From a checkpoint of a small multi-label audio tagger: layers 14, width 192.
Rows from block 3 of a small multi-label audio tagger, named by matrix and row number. Rows with one number belong to one neuron. Each number is 128 + 24 x the weight over its row's rms, rounded and kept within 0 to 255. All counts start at 0. Numbers have three digits each.
After each neuron's rows are labels from the 100 clips, of 14848, where the neuron reaches its highest value: "top examples" is what is common among them. Only what is clearly more common there than usual is listed. The data: synthesized solo parts of chorales (CocoChorales).
# fc1: MLP up (model.blocks.3.mlp.fc1.weight, 768x192), inputs 0-95
# fc2: MLP down (model.blocks.3.mlp.fc2.weight, 192x768, transposed), outputs 0-95

fc1.407:118115067129105156104119145115156108112142160115102097142109135147147137107145134118086136187088097145168099135122088145099104088181130116119112157161145099110109142142120103177127119139103126151131092182134116107163111115125102161099153094121118117137118121127163123143110144170148079147
fc2.407:146137130134131109126128136065104117162136140139090156168156101161147113133186139076116157133125086137143154090152108123120130118145116148109147156096108133121094118132129081163158111133153113137127115126132082084091148120080100157145136100085140133117139125167146163135143107151115125155
top examples: violin; note E5; note A#3; note B4

fc1.119:085094089125147154111111151156148148118160131093124108178128080159097121112133159122132114152103150139139108149128098130125121112130177154094120146116110138155087100101077115118112141139123141147115146149120146137114106125155092105099172127097113137117139141153121119183142100140125091107
fc2.119:109118134171132125181192182091137102128149118127113124108158138117113119134111117124120131170085139093146134120116129127155116135121116135116143175146164100099110137121159114176170145165141121123086156140122154103152106128115091156096123144178149113140136153110129122211141134095084131140
top examples: note A#3; note C4; cello; note C#4

fc1.249:100139133140107153142088146143074101129135126120147122117136157164152139104113150130101075128121160124112156111126144133150080122130107136130164117120112115090118140109127136131144129128138160121132080100128155113174174124156093138150160131127132133179092165106164096150109106125120130092
fc2.249:171122072109124158116150132135151091128149097133117113104133122123132115117159138192154133133115141116095149151110161130084130101146146109141162139110127124152162110102107080116131118089127108116152145154157119119093115118068094104112128136129112160129135161140166111156097116135117087106
top examples: note G3; cello; note C4

fc1.423:134133116131170134169131172086154140084156151146127150108149152128080122124127099105111124074116094147127140139139163121136101095143108125141111103090156076141109113100132135183132137132136178145114140140123118110156096076123109146090146132173126168135117144124150149099094127101122122141
fc2.423:136121096121089128193132146152168089110148162114081146161126153127147140118129132137105148158106123090126123087133135148166115113113151177104123153135148140153101143165152129155101137113077100114125149125167170129152141138131112149141132093091149130124127119113119157093128152081132131165
top examples: note E4; note D4; trombone; note F#4

fc1.443:116114105116107100072143156116133132098127143118120110138140126173132138125151165090095130181129118132113113107119074095111090086139138137131115170150096167153117130120118127109133148147126164114102097118101183094142139143106121146087150151135147154149117157137151149153118112087133112141
fc2.443:113144132157149118130128148085089159126169117119120117124098069121115136115177138080095146114127146129127099082181134110108113093132135139151146182105093080116109174125123084167157166128164128115104153130092106104144106093129112147127133105144130113145125095150165159165100173132128096139
top examples: note A#3; bassoon; note G#3; note C4

fc1.735:136175136111126160150109157070140092144097098134102119175103105169134133074119133127184091127134173145130115132114118110141096166114181082109120139171156148117155141136096141167131117082104130100144138154111128165142096181138151120094192122090146149130114138112114111121145124157169116155
fc2.735:141158179141113172128132133124151105122143139145119144108104146116152141130131118137175143082100118142123168118127096148110145118136162141104138156113174140094147078147183127127116157128126149166106110102085144112141137138119127128134109171083115074143133123104097104102133157115089119153
top examples: note A4; note B4

fc1.167:116152128140120157097131168135165123124133159103152136104097129109140102123163165157148123108119105063117148123142075127135133142158104139137128091169137125092163102133115102117114112087099154142154111144122147147130137157160160151081147138135150171069116106082092108110157160138189128127
fc2.167:133105090124109136104167148177109131147127147115176120135070120116124112102126130156087136144119102123102149112097107156203125156096131139124134140142117143164153163142126136156122124125103120172105164108129115149117152120152100096145116121123146141108124127148092160154152137160124157139
top examples: note E4; note F4; note D4; clarinet

fc1.618:140136126140130109135187137090137152161108130143098147161107128125115154139151151139168130128122067070108143109193099175156160111121108107153103140160111150147110086094151135107137115094154137157149144142107151129172135121098104109123151110132089115114120110122111126151167150132121088146
fc2.618:080111133096168100125125088101093153131094113142149149120104129136127171124155100113125094149133114109135135089148073133104121118126143115153108156142115158155130118124162118129116081113111132116120177145127177134156130129117197163164156110140138111123100137066158136123118126126145171135
top examples: note F3; note G3; bassoon; note D3

fc1.43:128120117112162132124113130154120129128144107132188117099110135118121134125116101093124144154112127173141066149125156144174122159119121140128096151132159117067135106106127137101117167146153126125110152128128127148156112178144168106165142120093121106118124129092103120141130105146118159126
fc2.43:145110158190135118115139125137145142142117148126130106110133093131090152110131141129131126132146110161157156137127106101128157114127087100147130134122139115059107103072103143142175123124179121190143142139129148150105125123109134123148166109114159125099114114139133138091124132122163129186
top examples: note G3; bassoon; note A3; note F#3

fc1.175:125108140120144080146179125144149133111162130086105141104064141114133135142158147114097134125167141141128103157145138129099105111147147140119115124131153146154170056130161086126120137084129116121121168116132163105160125124155117118144153164087101139124105126081084138172122141122138119120
fc2.175:079106136150138137140132179169114127193119113120151099118122157141159087112109112126153168094129136099140095115122119118160125129141113154100113089143128116145177133135122117167111102117161132088132084145081112167148152106187145094118131110137104095125148096165165112132131098121129115117
top examples: note B3; note A3; tuba; note C#4

fc1.733:122122102156145177092127101101130095113144103184142131156167134118083111154155106135164119136119140140144127123163138117122136137142105126127101120135085127092103123162096118140104158151158119121119140147069060080131124151164155143123159197140113150121105135114140122150104154095108117137
fc2.733:094123126142140138122119116132115150122131162136130141118120143180110091152173145092158162147153125101177117104118115103107102125153128147158122119131129162120107124152132109115107148154146104125122135127086146154192082111087105143059130100173124071139098135128150138123112134145093147099
top examples: note F3; note A#3; tuba; note B3

fc1.8:114137120132130129142123096159163070108081157091124129096093116094174123125126138106094121108101125148141130127176182128122131157134124138133099143086104132176109085085135119126129162133161149076171110151088083164103149146174149105158183163109100137128109099117136128137137113131167089099
fc2.8:150151091172105126149112113164189061131148141092135124109116140147118130097137148142092067135100165122146114170140141127136163138120129126133082141099138143142125133122092145126147138102123131118099110119136122121164142145116136121122120137105158126094109104179142125124118088140109142117
top examples: note B3; note A3; bassoon; note G#3

fc1.282:130104148088145162102153144172105132122137151119128113130113102123124126119132140152157123112165094092136084140097106141089114161154120088141126104111138140087121156139128123159130148156121135134172124131138092166166093131132172110109138141128094180154148115093090116141147117082132154126
fc2.282:143158139148108136073144143147118163128178148141147176177149134102152128112144122129134128125092124134157164064145154122083115097126094140084097144141120104113124119112131113119123076109087137095128115081148098127118145141136104150157131148143115130117139114188100117130128170122165125140
top examples: note A4; oboe; note A5; note G5

fc1.751:121148128139152099114122171161147126140103127129170110114164140144143095098128114111118105115145117112152133123101125148138111145200143121120136169145163131137122168114152135156127143116125131120139112113153094148171109125127127148156143125100156074115139142133129134087118150129122091144
fc2.751:133172141163123112156127117104138169135126121163132112103140128141110143130137142127124155108132122103103118170092110153077130134103094113075109093142098133156106141118114108165156120118084128136109127110135100131135115147076102119158169133132164129103156145099129058164120117161150129158
top examples: tuba; note C3; note D3; note G3

fc1.306:132103147176154127144123115077089126101138122127122129135180128125140104133128182132169144131182117148099130124113162101145126091114114142117130123132114110096127138094158156111155129128109140122139152119142083145137145100160120120086170138111116122138139139113107099136086143141124117106
fc2.306:137126131107091119082140140150105142099159128142149109100133128139099118094125131130155115161143082136183092102123076122149113162137126133129119154124136132128139107132106092113092143139095148163105101139135166141126161115110138136187125092160165138120109124117140121144132144162141160111
top examples: note F#4; note G#4

fc1.345:135164154168124158145137183100117096116101093121110104142168156132136121130090146130125128152136105165185134154162149136137177113143086159093137114138160116107123143167101149119120115115131126092126156117087135161122145159096099133174125156108118160100109105136132141075157157110123132115
fc2.345:119093122094104125108124136117156151115115136134093095117108093132145121102163102127134098101125117114149116082112125155101111115139148152174158126110134144156155110088099154119140097129198105125140120139168171078167122151133130116122124160135145172100125110141113157129118127152203110134
top examples: trumpet; note F#5; note E5

fc1.291:081094115119129149152111171154103105145143123095118132147115146131085150127160124143200172103130139128157126179135149116119132116153096105111140106110135130107115095130109117134083148115103151130141171147119107172116107110186102163178083092135118171106103113110101121134139157101127106126
fc2.291:093127090148104114117146130122139143120111094094158124179102116103092071169130087124124185098134117114099125102131126113114163156155129093117145146098138110134120115122127127118125108168111104133174158163119114118121171112137183155147121161162116156150136170133113174145123122080150166097
top examples: note F#4; clarinet; note E4; note G4

fc1.429:114089105151132162089111161105152122101107130148141109118141157105124116169120088109136123110107151141141104093116148131116119135158147164108139132130128145104081103102139162142114142190101122133144148132137131086118137155134144140134108119097100154202158111110135119158145154126110098128
fc2.429:122099121126104117171136120095120143097146108154099144113147129143160142116087127092145106133142125136111140118160127114096105160138093112104145157103127174169155117119135114123144098115135108149127146152125136147120157105092128125155146105146178124174137165111155150159159052100130136124
top examples: note F#4; note G#4; note E5; note F5

fc1.518:117189140127124137138097189134094129115172164168106121119128116109147079134139134154143169135134157077104134115173141184134116102150106123134121133072138105130140132139141143150108127186102150102111122148099103097134091126107117153142100129156130102127103093113127139141114144122129133171
fc2.518:125133116129093151107076149130129119114130163132137099139103148146119148097093143141137124122154127162142121138124160128141112121107128123109135152111088161156136157120123174139153117155169158153089128134073108134132124141177089097130138147139172109137069166135090153171147150153146142128
top examples: note F3; tuba; note G3; note A#3

fc1.500:129137102115141146092131150081165133165128149096119140146139101093138156142115189127093153138150150093102108096119095149109163119146131149127129143127130102181159147117127120162164171141123130151135104118106147086124144107113146105103162117120148121114118104159146137156130108126160111160
fc2.500:096085091150105158107133125089126161146186132129106104163158084142108090136141160113113155137091167153168081103116099135149134143108130120122102127154149105159156117138139098164143129117134092120157114156115100086122144081091132124125139081146136127152167113160153158128124155092143128168
top examples: note A#3; bassoon; note G#3; note B3

fc1.737:132078139150141137147166116097161156147132180087108103140138144101088122114158153117091129098146103116120125160156098106100137132101117115130121132125137143120107097135111146119139105169106105137129121150097111115128086119202129121163130163122130185082115132125147119085098111116162175148
fc2.737:135164080128140117124146130079143143150124119140119130135144102109170123122092150106144108169082123114123130087087116126164121136133124140117072089107117106135110154115162140146102159107085142171111134157149133123110151152105071107131163133165127152139146133130160099137179141118141088148
top examples: note B3; note D4; note C4; note C#4

fc1.300:153114122127143158112115136132156153165122118133117112136106115110095125151118110116143120095142119103114102144132162114164138116120133146124088133072119134148089086121159180149223134110120154126105131153114121096099148110133154098116160131129083108158102154116124134146134104117064143163
fc2.300:103140101118122182164088148132129096133172151130134121186128117125142145100123169123113147189122160130109119114101142119135100154116163137152118103148157153130130162151136174162110142101132108130102130145119088117110143142081162104086151085134095096155127144150103133149108104112095103100
top examples: note D4; note D#5; note C#5

fc1.564:131125112082126123127129176110131115124121122152134117071068142130128095108105145135163096133099129125117147162125125166116093084115078124169151150167138120133139160086150113136142173149122136137138080128134117162158096135144111113140148176137134127145191153140133102111138133201110100120
fc2.564:166123108132127081147152204120114155162104129167167103137126122121127111150096118112141118099083150118111130151118123078141126125107128166176130135166126187141125115093166081117125109104152135102151102128079139119132128136150126117090128111169172107101143133137100122101107116139142145147
top examples: note C4; note D4; note G#5; note C5

fc1.635:121121124186098124108139128154134144125148151115165131142160094106133157130131103127127142154113100116139114164157108097116129115145139127107103116127169121103113142137075142163132105136086129154113129150114149117129159145172135140078117145097128128098165098163155131147163106114118137090
fc2.635:141113158130143104124110132088121142107102096135165132119124123119099109103140116125177116127148103111106115162135120153159130102089144110108132101194130090115106132129142157126160096135119128155149146154122151134145114160119136093137132122102098128138139067193162120145082116110164138119
top examples: tuba; double bass

fc1.305:126124186092075105126123084113104144135150079089138121149148134123129122088150171096126137096178122154121105174155124166141125101129137076143135133132155151153097163125117074159137133133100124161125125125084124101098162103161139113139111101124144116148126143143140125168116123103121110168
fc2.305:141136109086143133106102129178104108168121123107133118120114116157112183099100143106144163135138087122107143103106159126134133098113171119180138139128070111110139117119200143096115133121120144190117133155159134125165132100123111112105107085133128126139148113165144134119147146100153137150
top examples: trumpet; note G5; note F#5; note E5

fc1.208:116133147100149133107155167105084129132084110172166147169113095133107128150145185146137145149095105118088139166113102099176091148112140139118121145123137108110155111107114137139126125141133115135164134159138124131120146103156154156161104169094143133115170118104114119135138095122124150128
fc2.208:144114111159143111167139140144105071124146091103141132090135093140158137105163099118151117144107107149133143126140099151111146083093112155165139083091133148105115162113154183144102132116146150161145166100112110110126106135139135143133139094116159134120110125143107108091098126083151143107
top examples: note G3; violin; note G5; bassoon

fc1.120:137124143116105113157139164153120171130134166084125086128143142100132100114166153151141093112129122117143140113095128145171106122130122100132167124156134102132174148096162080125094118079147146149166124177107120163129121170155149109113094120145156122088099096114107162133112152138135133126
fc2.120:143100126099142121132142120143119143144135143110166114168080129106122137096153121128046142142142123117132135115090156126136131099119106135125130141085132091130198176156136118203118109130120147165117135106163129159080143116153085090152122156120099152127131095143111173108131126168120155120
top examples: note E4; note D4

fc1.231:095171105129101121139157117147117159117162156144066150156145123144097136134133128153176118173161104132093118135122134128112078074137110155106148120104113089136093159091154144150117129144084163136118142123115116111098097120123166101137113155160120155118135128119157155130144140141111158105
fc2.231:112126131163109181145104139097135145145117125083139156132082124092143134182142130099103131098140128136085111127177116168136137161119117119099147143084132148153140110153124147133164123148124135121144118109161129098128086129117096139121169133097119120106147150085127131072137089130147135142
top examples: note F3; bassoon; note A#3; note C4

fc1.103:113136124112163124108114122156142139125154155163146094128158127146143132089125149101105135118138102155171114104113073148113125096130143141144147139083092133154151136133133110099157154125144179143104121115081167129105093110095142159139090137161139175162106138144105127144151107124079095120
fc2.103:145153134142128146086123106122106151162162131143128134165106137141093129149062143137128135156129144110059112120154133125130121070161111100124125120122085114103148117126137152124135178132095100097112120098098171138165145153118110105110134119157085144135147132120128116135096145131103124120
top examples: note B3; note A3; tuba; note C4

fc1.568:134091115124136121094080141135143171157137129105123127167123168130110118132144117094151127130181148166128133145126172118122105099155118088120128122126167138128122112092135152179147122093117106132114103094176103124131120175141130101096089131095083109083063141132094181159134130129142101123
fc2.568:089119139126120118126130098092144090129122123127138127150139148098101118158134127191099158130080116147134086099142134103147153151115100130138127109137121141107120094168159127146131142142163096076074155116126115103146111119123173159181124108134106142153143138131107143159096158153103142113
top examples: note A4; note B4; note G4; oboe

fc1.463:129125093123085139141115146096137109100119150087134108154122141155151122167121153145122141092175137088181128117120098107127114107126118160106126126158127117138137131172142152153145127084117171127131152169195095098132138181150123122081133139104171135135135101126137147109130125114104118197
fc2.463:154096149126128150109095134083104087178213149138134113098123120117146125125133134094136116098107127107135125121117112157113123114120167116144127112153137128117139127131096093167125127160093176099142137138128107129136175140129181120152158120132147163103164109121108094090101145118132120143
top examples: note D4; note C#4; note B3

fc1.236:143125090119133130183119158142166159168130123130150093135135160119101090158120163167111143129150157184145148123145149112138084120096111110146151106160152065142143139099116117123118168135140142182146138108113152121107138141159109139107125103088119147140095130115118138127100155095147099139
fc2.236:128138095158122089103141099142160138094138164143102119126117109101126111100122121117124157107117097128137154147150147116108137101150126117126151190135078110160132113122076107103148137132167137116120129109151072108134154125120099149158130094103122150130143144089126095133130134121111122110
top examples: note B3; note C4; note D#4; viola

fc1.605:130152126152134152098160160141134129147108108101066087113097113089140134164150145152129156119189138156122097188122093122112097136087142117150129119093157112135140085123126158147141138149172122118120137127137103112117125129117134112140088080077132120152122150088130123106147109097144130124
fc2.605:105128108120134103116150171158091132131146094133138136146172174159123093098120165119121172155098137124081079090180115111127167128088101112140098128090193156136120095119115136132139135126122121160133137118148134102185107112166141133107144162127136147080156115123159147108112140148121127139
top examples: note A4; note G4; note B4; horn

fc1.672:138115149131098121149149142108105145092132131152104151121143133125141126115133138154173152137152129171120139150099122116085123144113116128142112107163149154156139137120147142149124128103140142078114130150075162132103122153155102069131150172111101126161105116133162144132143136132097127145
fc2.672:129124102153161145113137170106121080163148084148117109121163106125105121117121155122081159128111149087137136118123137107161129104134133140121056142103145137109120138126119100134143163171159146104097129089132197159117113188107163118122141126149120133126141134126092101124185147109122140118
top examples: note A4; note A3

fc1.449:134123127063137108145131124093112141123167151101128147138142126140162077088133121142170120146125127128144170135140141128119140102089165101115145141150091122114136122161136138093152136174100137169113078129117130109124103120104116129137146114136086143102111158089133119151117125116100112123
fc2.449:135115108074140120116097154127106131142121107130140105166114134143099156092136119122161112128135090128143124115098163120131139117135155124133126078119082128104121128150122180132146139152147154139149072160123136125157143092147116125121109119071133129163114138125139125114158105115142123118
top examples: trumpet; note F5; note D#5; note G#3

fc1.111:126117149117127154118153150120130128152107144122127147132146123120179156124160119146124112153163093108135128124080093179130141131113153104159158168136138102160116114141133118150117193134091130166156114131129102163166120116093119149135136132122148116128118110130152137155171139148151108133
fc2.111:134118168120124089119114101124114129152119100118139162112152143134147125143153124123117116134102086143119106186158140152122114147086107078138149106130183101121091145109162171182134125147133136144101122126118072105141133101147105111127129117124111144122185117074156090131103118123158080131
top examples: tuba; note G#3; note C#4; note B2

fc1.186:100121147147110067131073155125117169140144112149127150112199097070152129124089114121114112169130082161155132145160134131105161149135158120102135124100113139148103126114141150161150138101116139126113118099179131140165157105126120148136110125121149105091127110145139116121141102148128127126
fc2.186:131118124170109130159125125182126106133103109128118110126123134170162139171170138128127133098133098156169085181132111111125149148133120070140152120147127108128119143141129179159154101116172114158113080039116083085099108134129114135162146122139148118126150115151146119169148142099114115126
top examples: note F3; bassoon; note C4

fc1.619:168112120138105142142111154154121141129123118099098156106113137175136126133142116143109094125134152136124109132145145110106107134119128114152114139146121092126089169132142143119092161094133133121132109139131088144142138133136209096129146132167109113133139143080128148112132122063156105131
fc2.619:079169173116137151123123103073138138120131123179140104160120123057116079130136113113138119110109115115098098130134175155152136095103117137134164096119119158158160069173127164119121122138108111128151109162135160167131131105165123115062096080124144091123140137176149103134099158156161191098
top examples: note B3; note A#3; tuba; bassoon

fc1.332:080102120103064097086154146104133128157134094126120112131131107102103109107127166147116163148152147114161157132144158138136175130120131127105096088153151132161132148116136134161112127132099179135101156138095149120144167160143110133099137115143146110165113109112165151118100129113112134156
fc2.332:120170163094136125142161171147144117157126172145111096112115141099118149126135111130091094136119185142163113129114125070163158137133131127115153127159144149149127116154132101149119130089098139081166109139132134136153145126113099132136140128134145120122125116169142117116122138139133114150
top examples: note A#3; note A#2; bassoon; note F#3

fc1.541:174111167130154177144100146098089154134076090146146076131164138102184131159141134165144103162159082126141077122073156145128123162119086131121129156156101115098090099146133171095144106100122096116163138131154104150123117121132155100121130170105111123108142109117124105129098135138096161103
fc2.541:110112096093112097102139123098102126145144120112146123111164162144148132138168159119117100117123089144162147126149124118180091128123148145090115129116157125117173139082154153162111120125144171133106144099134176107081111145098138164142123093122145117117118102100107131119129116094154101135
top examples: violin; note F#5; note E5

fc1.682:135179097125133160134131119143166128110115122147099170144141109128099130126134145133142115125190152131121096147168155088142150112080142140087109144107137127135111144128127117113162143142125088145143105125139136106137145098145176156117134154111123098111142152091140122117122140149148135124
fc2.682:118082143142157090156067163099131101161144131110135148145091177126139160127116110120106098098146107070103157172149108104095115084128115123124085148139148163132140092144101175146141133134137136121133147157090131114153120103142111103118090163132133159147140109121140154079142110158119158158
top examples: note F3; tuba; note A#3; note A3

fc1.339:108157124164146136107139139108131146118130107132140183142190116156134116098086133136092098140137136127146129162106135151167122152107039100138119147075140114123157101103099138135145126115121152134124132109122149174142071136083176129112162165108122100152126152138142134124200141123105074119
fc2.339:096124115130074130095106106144107123103134136153126132126104085122085152116114130145127134109102118177145149129137148054115119150160111111138117172110133133103141127170142163166168119101089132119148151132144157119151125120101144120094120117128097142133138121098130118153144165138156152148
top examples: note D4; viola; tuba; note D3

fc1.325:106118120104095154190124135167101138148133113126162104133117119085143120096176144134134140159126106158150141106085158137153127147108110125085134098090136138136131089163163120148138129088106164122158114099137096090142133147127112134124136141156168115165140122104110143099092148130109139108
fc2.325:112128115149098151120125091149097130124135149099158107157106163150152115129171127174152094142157106100155151123074120162128148116083089102115114144118129154116117166095128098098156121160123145132140111128135097091131113174158085133125075115149128147118107105148152123143172122130125178144
top examples: note E4; note D#4; note G4; note A4

fc1.240:146143110116135123079148153130119170110141093132122121121131130123166152134078125116125144151157133128166066106084135146115139110105125131151153112092143133154160177145114168133120174130137103100145177144096145144146133153141128128120129119177124138117160132132104146093143109149094113132
fc2.240:150130136150164127096121143111116146176151125098162152139133146103108137157128110142122120148117144105127131125126082147151154124126058127110115124130161164150155102093117146107170124109139150160121123078170114148128114125099154098131103130141125193103129150144133114088155091145152127121
top examples: note D4; note E4; viola

fc1.220:107149159108127101139155129109123130161139116130131121142122162110152132113091103159141095161102124082177132152104125124131077139110123147137105139137159100121160114128143125102124159162118128113162126126131122118142201126139095182147159139131165129109115168085112134134158134114085126050
fc2.220:132135103107091138091144149130153187129129079126104122143124164130166162134132151138119129113142121105144141123108157192148138066107136140136148107149103158107097128139135121132131131143087123153159138149139135111108086141119101115108098149108110136157131152130216135146055115062110128155
top examples: note E4; note D4; note F#4; trombone

fc1.562:135105111142160131088102140119129148130109094119149144179158127108114100120127138140153123157175079174101137132129087141122152137102115130147142139108100142128139127132156101109145135161083125146141076101101068102123127105122102128142154147163147103144086150082164115152113139118139110154
fc2.562:113137134082074096089119140126118147153090154144141074174148103112130153097165104119161125131115099140142148127122140138106131079118140110131151112137127091151107148132136168081123113130130160101138107105146120078131130131140112104095145162137154129148134122168143169149160160157119116141
top examples: violin; trumpet; note C#5; note G4

fc1.193:097134139168165150153128151118100151155137122112138136118112100130136157100120146148130143140122135161138126139111101121175164161126133116136149121171113095177167090120166122117100132162118082150111097095099162131129131154158137137128152149086111163111140145130145119133111133122133134143
fc2.193:160103156127123112175113070159111116116100149194115107118125139096125153113131109142122135123137150130085158106084129139131102159132115092134119131166158115116093158147127124074165131132107134131136126123116116123123145141085136105102121137103125147151112151077146120177148136134163152151
top examples: note G3; cello; note A3; tuba

fc1.592:121134157128121157173131111156128135178092150114113138137118110109168115133168100168149122151118120104111116119135100121226116112110134113111153148120115070081133119127174104120115164104120161105146140147131102133102124159152113129157159117140146121115110100122120154105117129142133147112
fc2.592:187139117121150123128115112173148136108159142114115122135095153123114124113142152156096132153136101138171119126095134140092173093093104107141104117113157095144152153083134085167087132127110132143138168132165150158100098116147106104148120140120132125132116124130146142090155129147121138115
top examples: note E4; note D4; tuba; note D#4

fc1.105:193153140083180101099111120140164147120148110126098168083185092148088138140124126116167094097117140141126130115144126158137140117115110148133176111079127154109130095142110153162151128120114117154174097157122128107103107136134142090109144128120096137148147123057122124152097109114144153150
fc2.105:104151101172153084147168124095122174124166128133122158117112120122172134129154126121130113140110088123147123103140141131143133095129105128103105160135101080166163147127167118108119155137078131124121161111140148109117100135125137135146100125107144144136095122123111082159135165104175092120
top examples: note C4; tuba; note B3; note A5

fc1.178:142150156111133186127150161138139113131147139160141157122145146170100113083098114160118097124092135128118057183131119100112143131112166168132136124116110106127119145139134141166095137112115155128114146141076146086112103133150114119131126145162098178128122115182155149068139166131113122153
fc2.178:154133145159124132147164155103148123130147145125114149119129183111135135159113180158107101163145140140093139139129132105100147137111134110111146107110101076100119143082162154153107160145176153103145144122117141133106100109132130086123086130137083132110124165095117119158109126113123176106
top examples: note B3; note C#4; note D4; bassoon

fc1.384:141151133177152164130142132135118109142161116162149127108114111097126112131099154136154111161097090111147115129161124144143138060123068195123145104125151116139158088132124108159142140120150111144157157089098150126095154120149130135127140149128117136116164115114122127133135138112088172150
fc2.384:140096170121114156101109086133155127134086083123078086124154100155140158153100154125127092097092130073123125088129166101116088150150119173129129151142139128146121075122095100122151130160145164172095106173163139120116126154134146133099124158119105131156154164141152112141125108116113122100
top examples: note A4; violin; bassoon; note C#3

fc1.124:112135109095125125159092121127090102103164126126164105141099119114126119143149138154144125090124136133135176141146125123102125105149098142130149126138157170132056147096132108142126102144130143124165137129153105147132199148107088123108106106137122134139130144111112084196104126152138128123
fc2.124:119132110127137167159130123131131163121079134122142118136157121148112131146138121189130197113134115081089127139131115183101155127119119121093140146111138156167131122106109108100151100090121144121120139103150123142136156138139053166073128117127102117190140137133152126144120110096145186100
top examples: tuba; note D3; note G3; note D#3

fc1.267:124104127091156129119159116101108152111083145102146125105164122136127135078123153095132147126124125138121094124136171161146088119098073118120140167125150112162130127131143163159138128099127147117142089126095120118108121093157132137106113103088129144092118152111134131092128133144120139124
fc2.267:112144124132148117123150118111101121123128056110138111105114152147114122141131121131154085119135137151123117117150130166132137134121131100147114135165146130068112132109160123148167114172128089129137152166145189164128116136116149151152149112136151122111126111106164151126127137121106156131
top examples: note F#4; note F4; note G#4; clarinet

fc1.299:140122119108150152137108127132100117127146156160138105135174135091142153090144158123125086111134112125147149072138093149110077124096097130110135138119127090153121100133155148146101127095111165158124159154145106129083121159128141147167140137123110140129112136073122145105113116131125140115
fc2.299:142129167116132144144124138154132134157163094121169101103095131136181139087108174169105168101139107119128152152122126118112132103134115135136112109081119109102109204090110129108117094087108106150126138138120176116098109157153095124127107130161126136136133115106135128121139113115134141114
top examples: note E4; trombone; note D4; note F#4

fc1.630:147122123139107125104112101093193125129109148144159118138123141163176110117124114141152094137096136145089111108159107124176143121108131130134151146116143173086066146102109137158100121129120138113093113157138139091177160122125105147094172154086133159146128135124126147145074092107118095110
fc2.630:133169089132135108112135152089096101123102155126108160122137143122143130151146128132133098109125118155130153102119135130083132132141129123152116152118150075125164162163101107103162133112183116113102174116135152147098196107110147112134143142114076126153161156138131184159150139128163127136
top examples: tuba; note G3; note A3; note F3

fc1.6:130104128128130115131147133103113130123122134083092134131086086127131122126119141158140144111161116129117141108151158115133117158103063094130122143121130134132127194111140110149109185139121114122102134136145113106143142141093150095140127181159123159126176181150130104133116112147171083111
fc2.6:119147138129110133165147167116117176144127135115073108143126096121153130176159087116150080102151133128136129154096112153153125147147107152122141119130113174119156140127087129099130159120111087131107078138129145129088111138088116124145130114113108098074134125131127093106141112123155143133
top examples: trumpet; note G#5; note F#5; note F5

fc1.472:118140105110159116138094106124079120150150070108105132158120078122131104151154051144167126143131108132135167151142137112108134129111191115113116113161133138148153140125118108121130133134134130145144121154120106098138145137106089136125127146112125117086132102115174118099150151127080140144
fc2.472:166115129115124099140072138156090099120142159104103132089121165137106100119145117136092075154131140140149133152159153115141113112112159124109140146164101119159118099077123086136086142180130110097171121145099131115145108154133125142120115187128127113115139092167138127096118127128133123163
top examples: note F#4; note E4; note F4; note G#4

fc1.501:133077145179150152117136150068136143114121126124125132134124134071132150133131181129132119122092092141170104123111095079117115127148142143125116132101137084068126155119132114103133135120127170143109108147158115105130161124156116117177170164141129126144123111136155139127179123103135127117
fc2.501:158128154147141114125141127156122150110092124084155119133125149115107095142155172122112146114127111140111100134121097145147132056133144139121121110125107175101118176140128113074130072085152119138116109144151118143139125119116116125166144144123107146114118116152140167140126172151121128124
top examples: tuba; note C4; note B3; note A3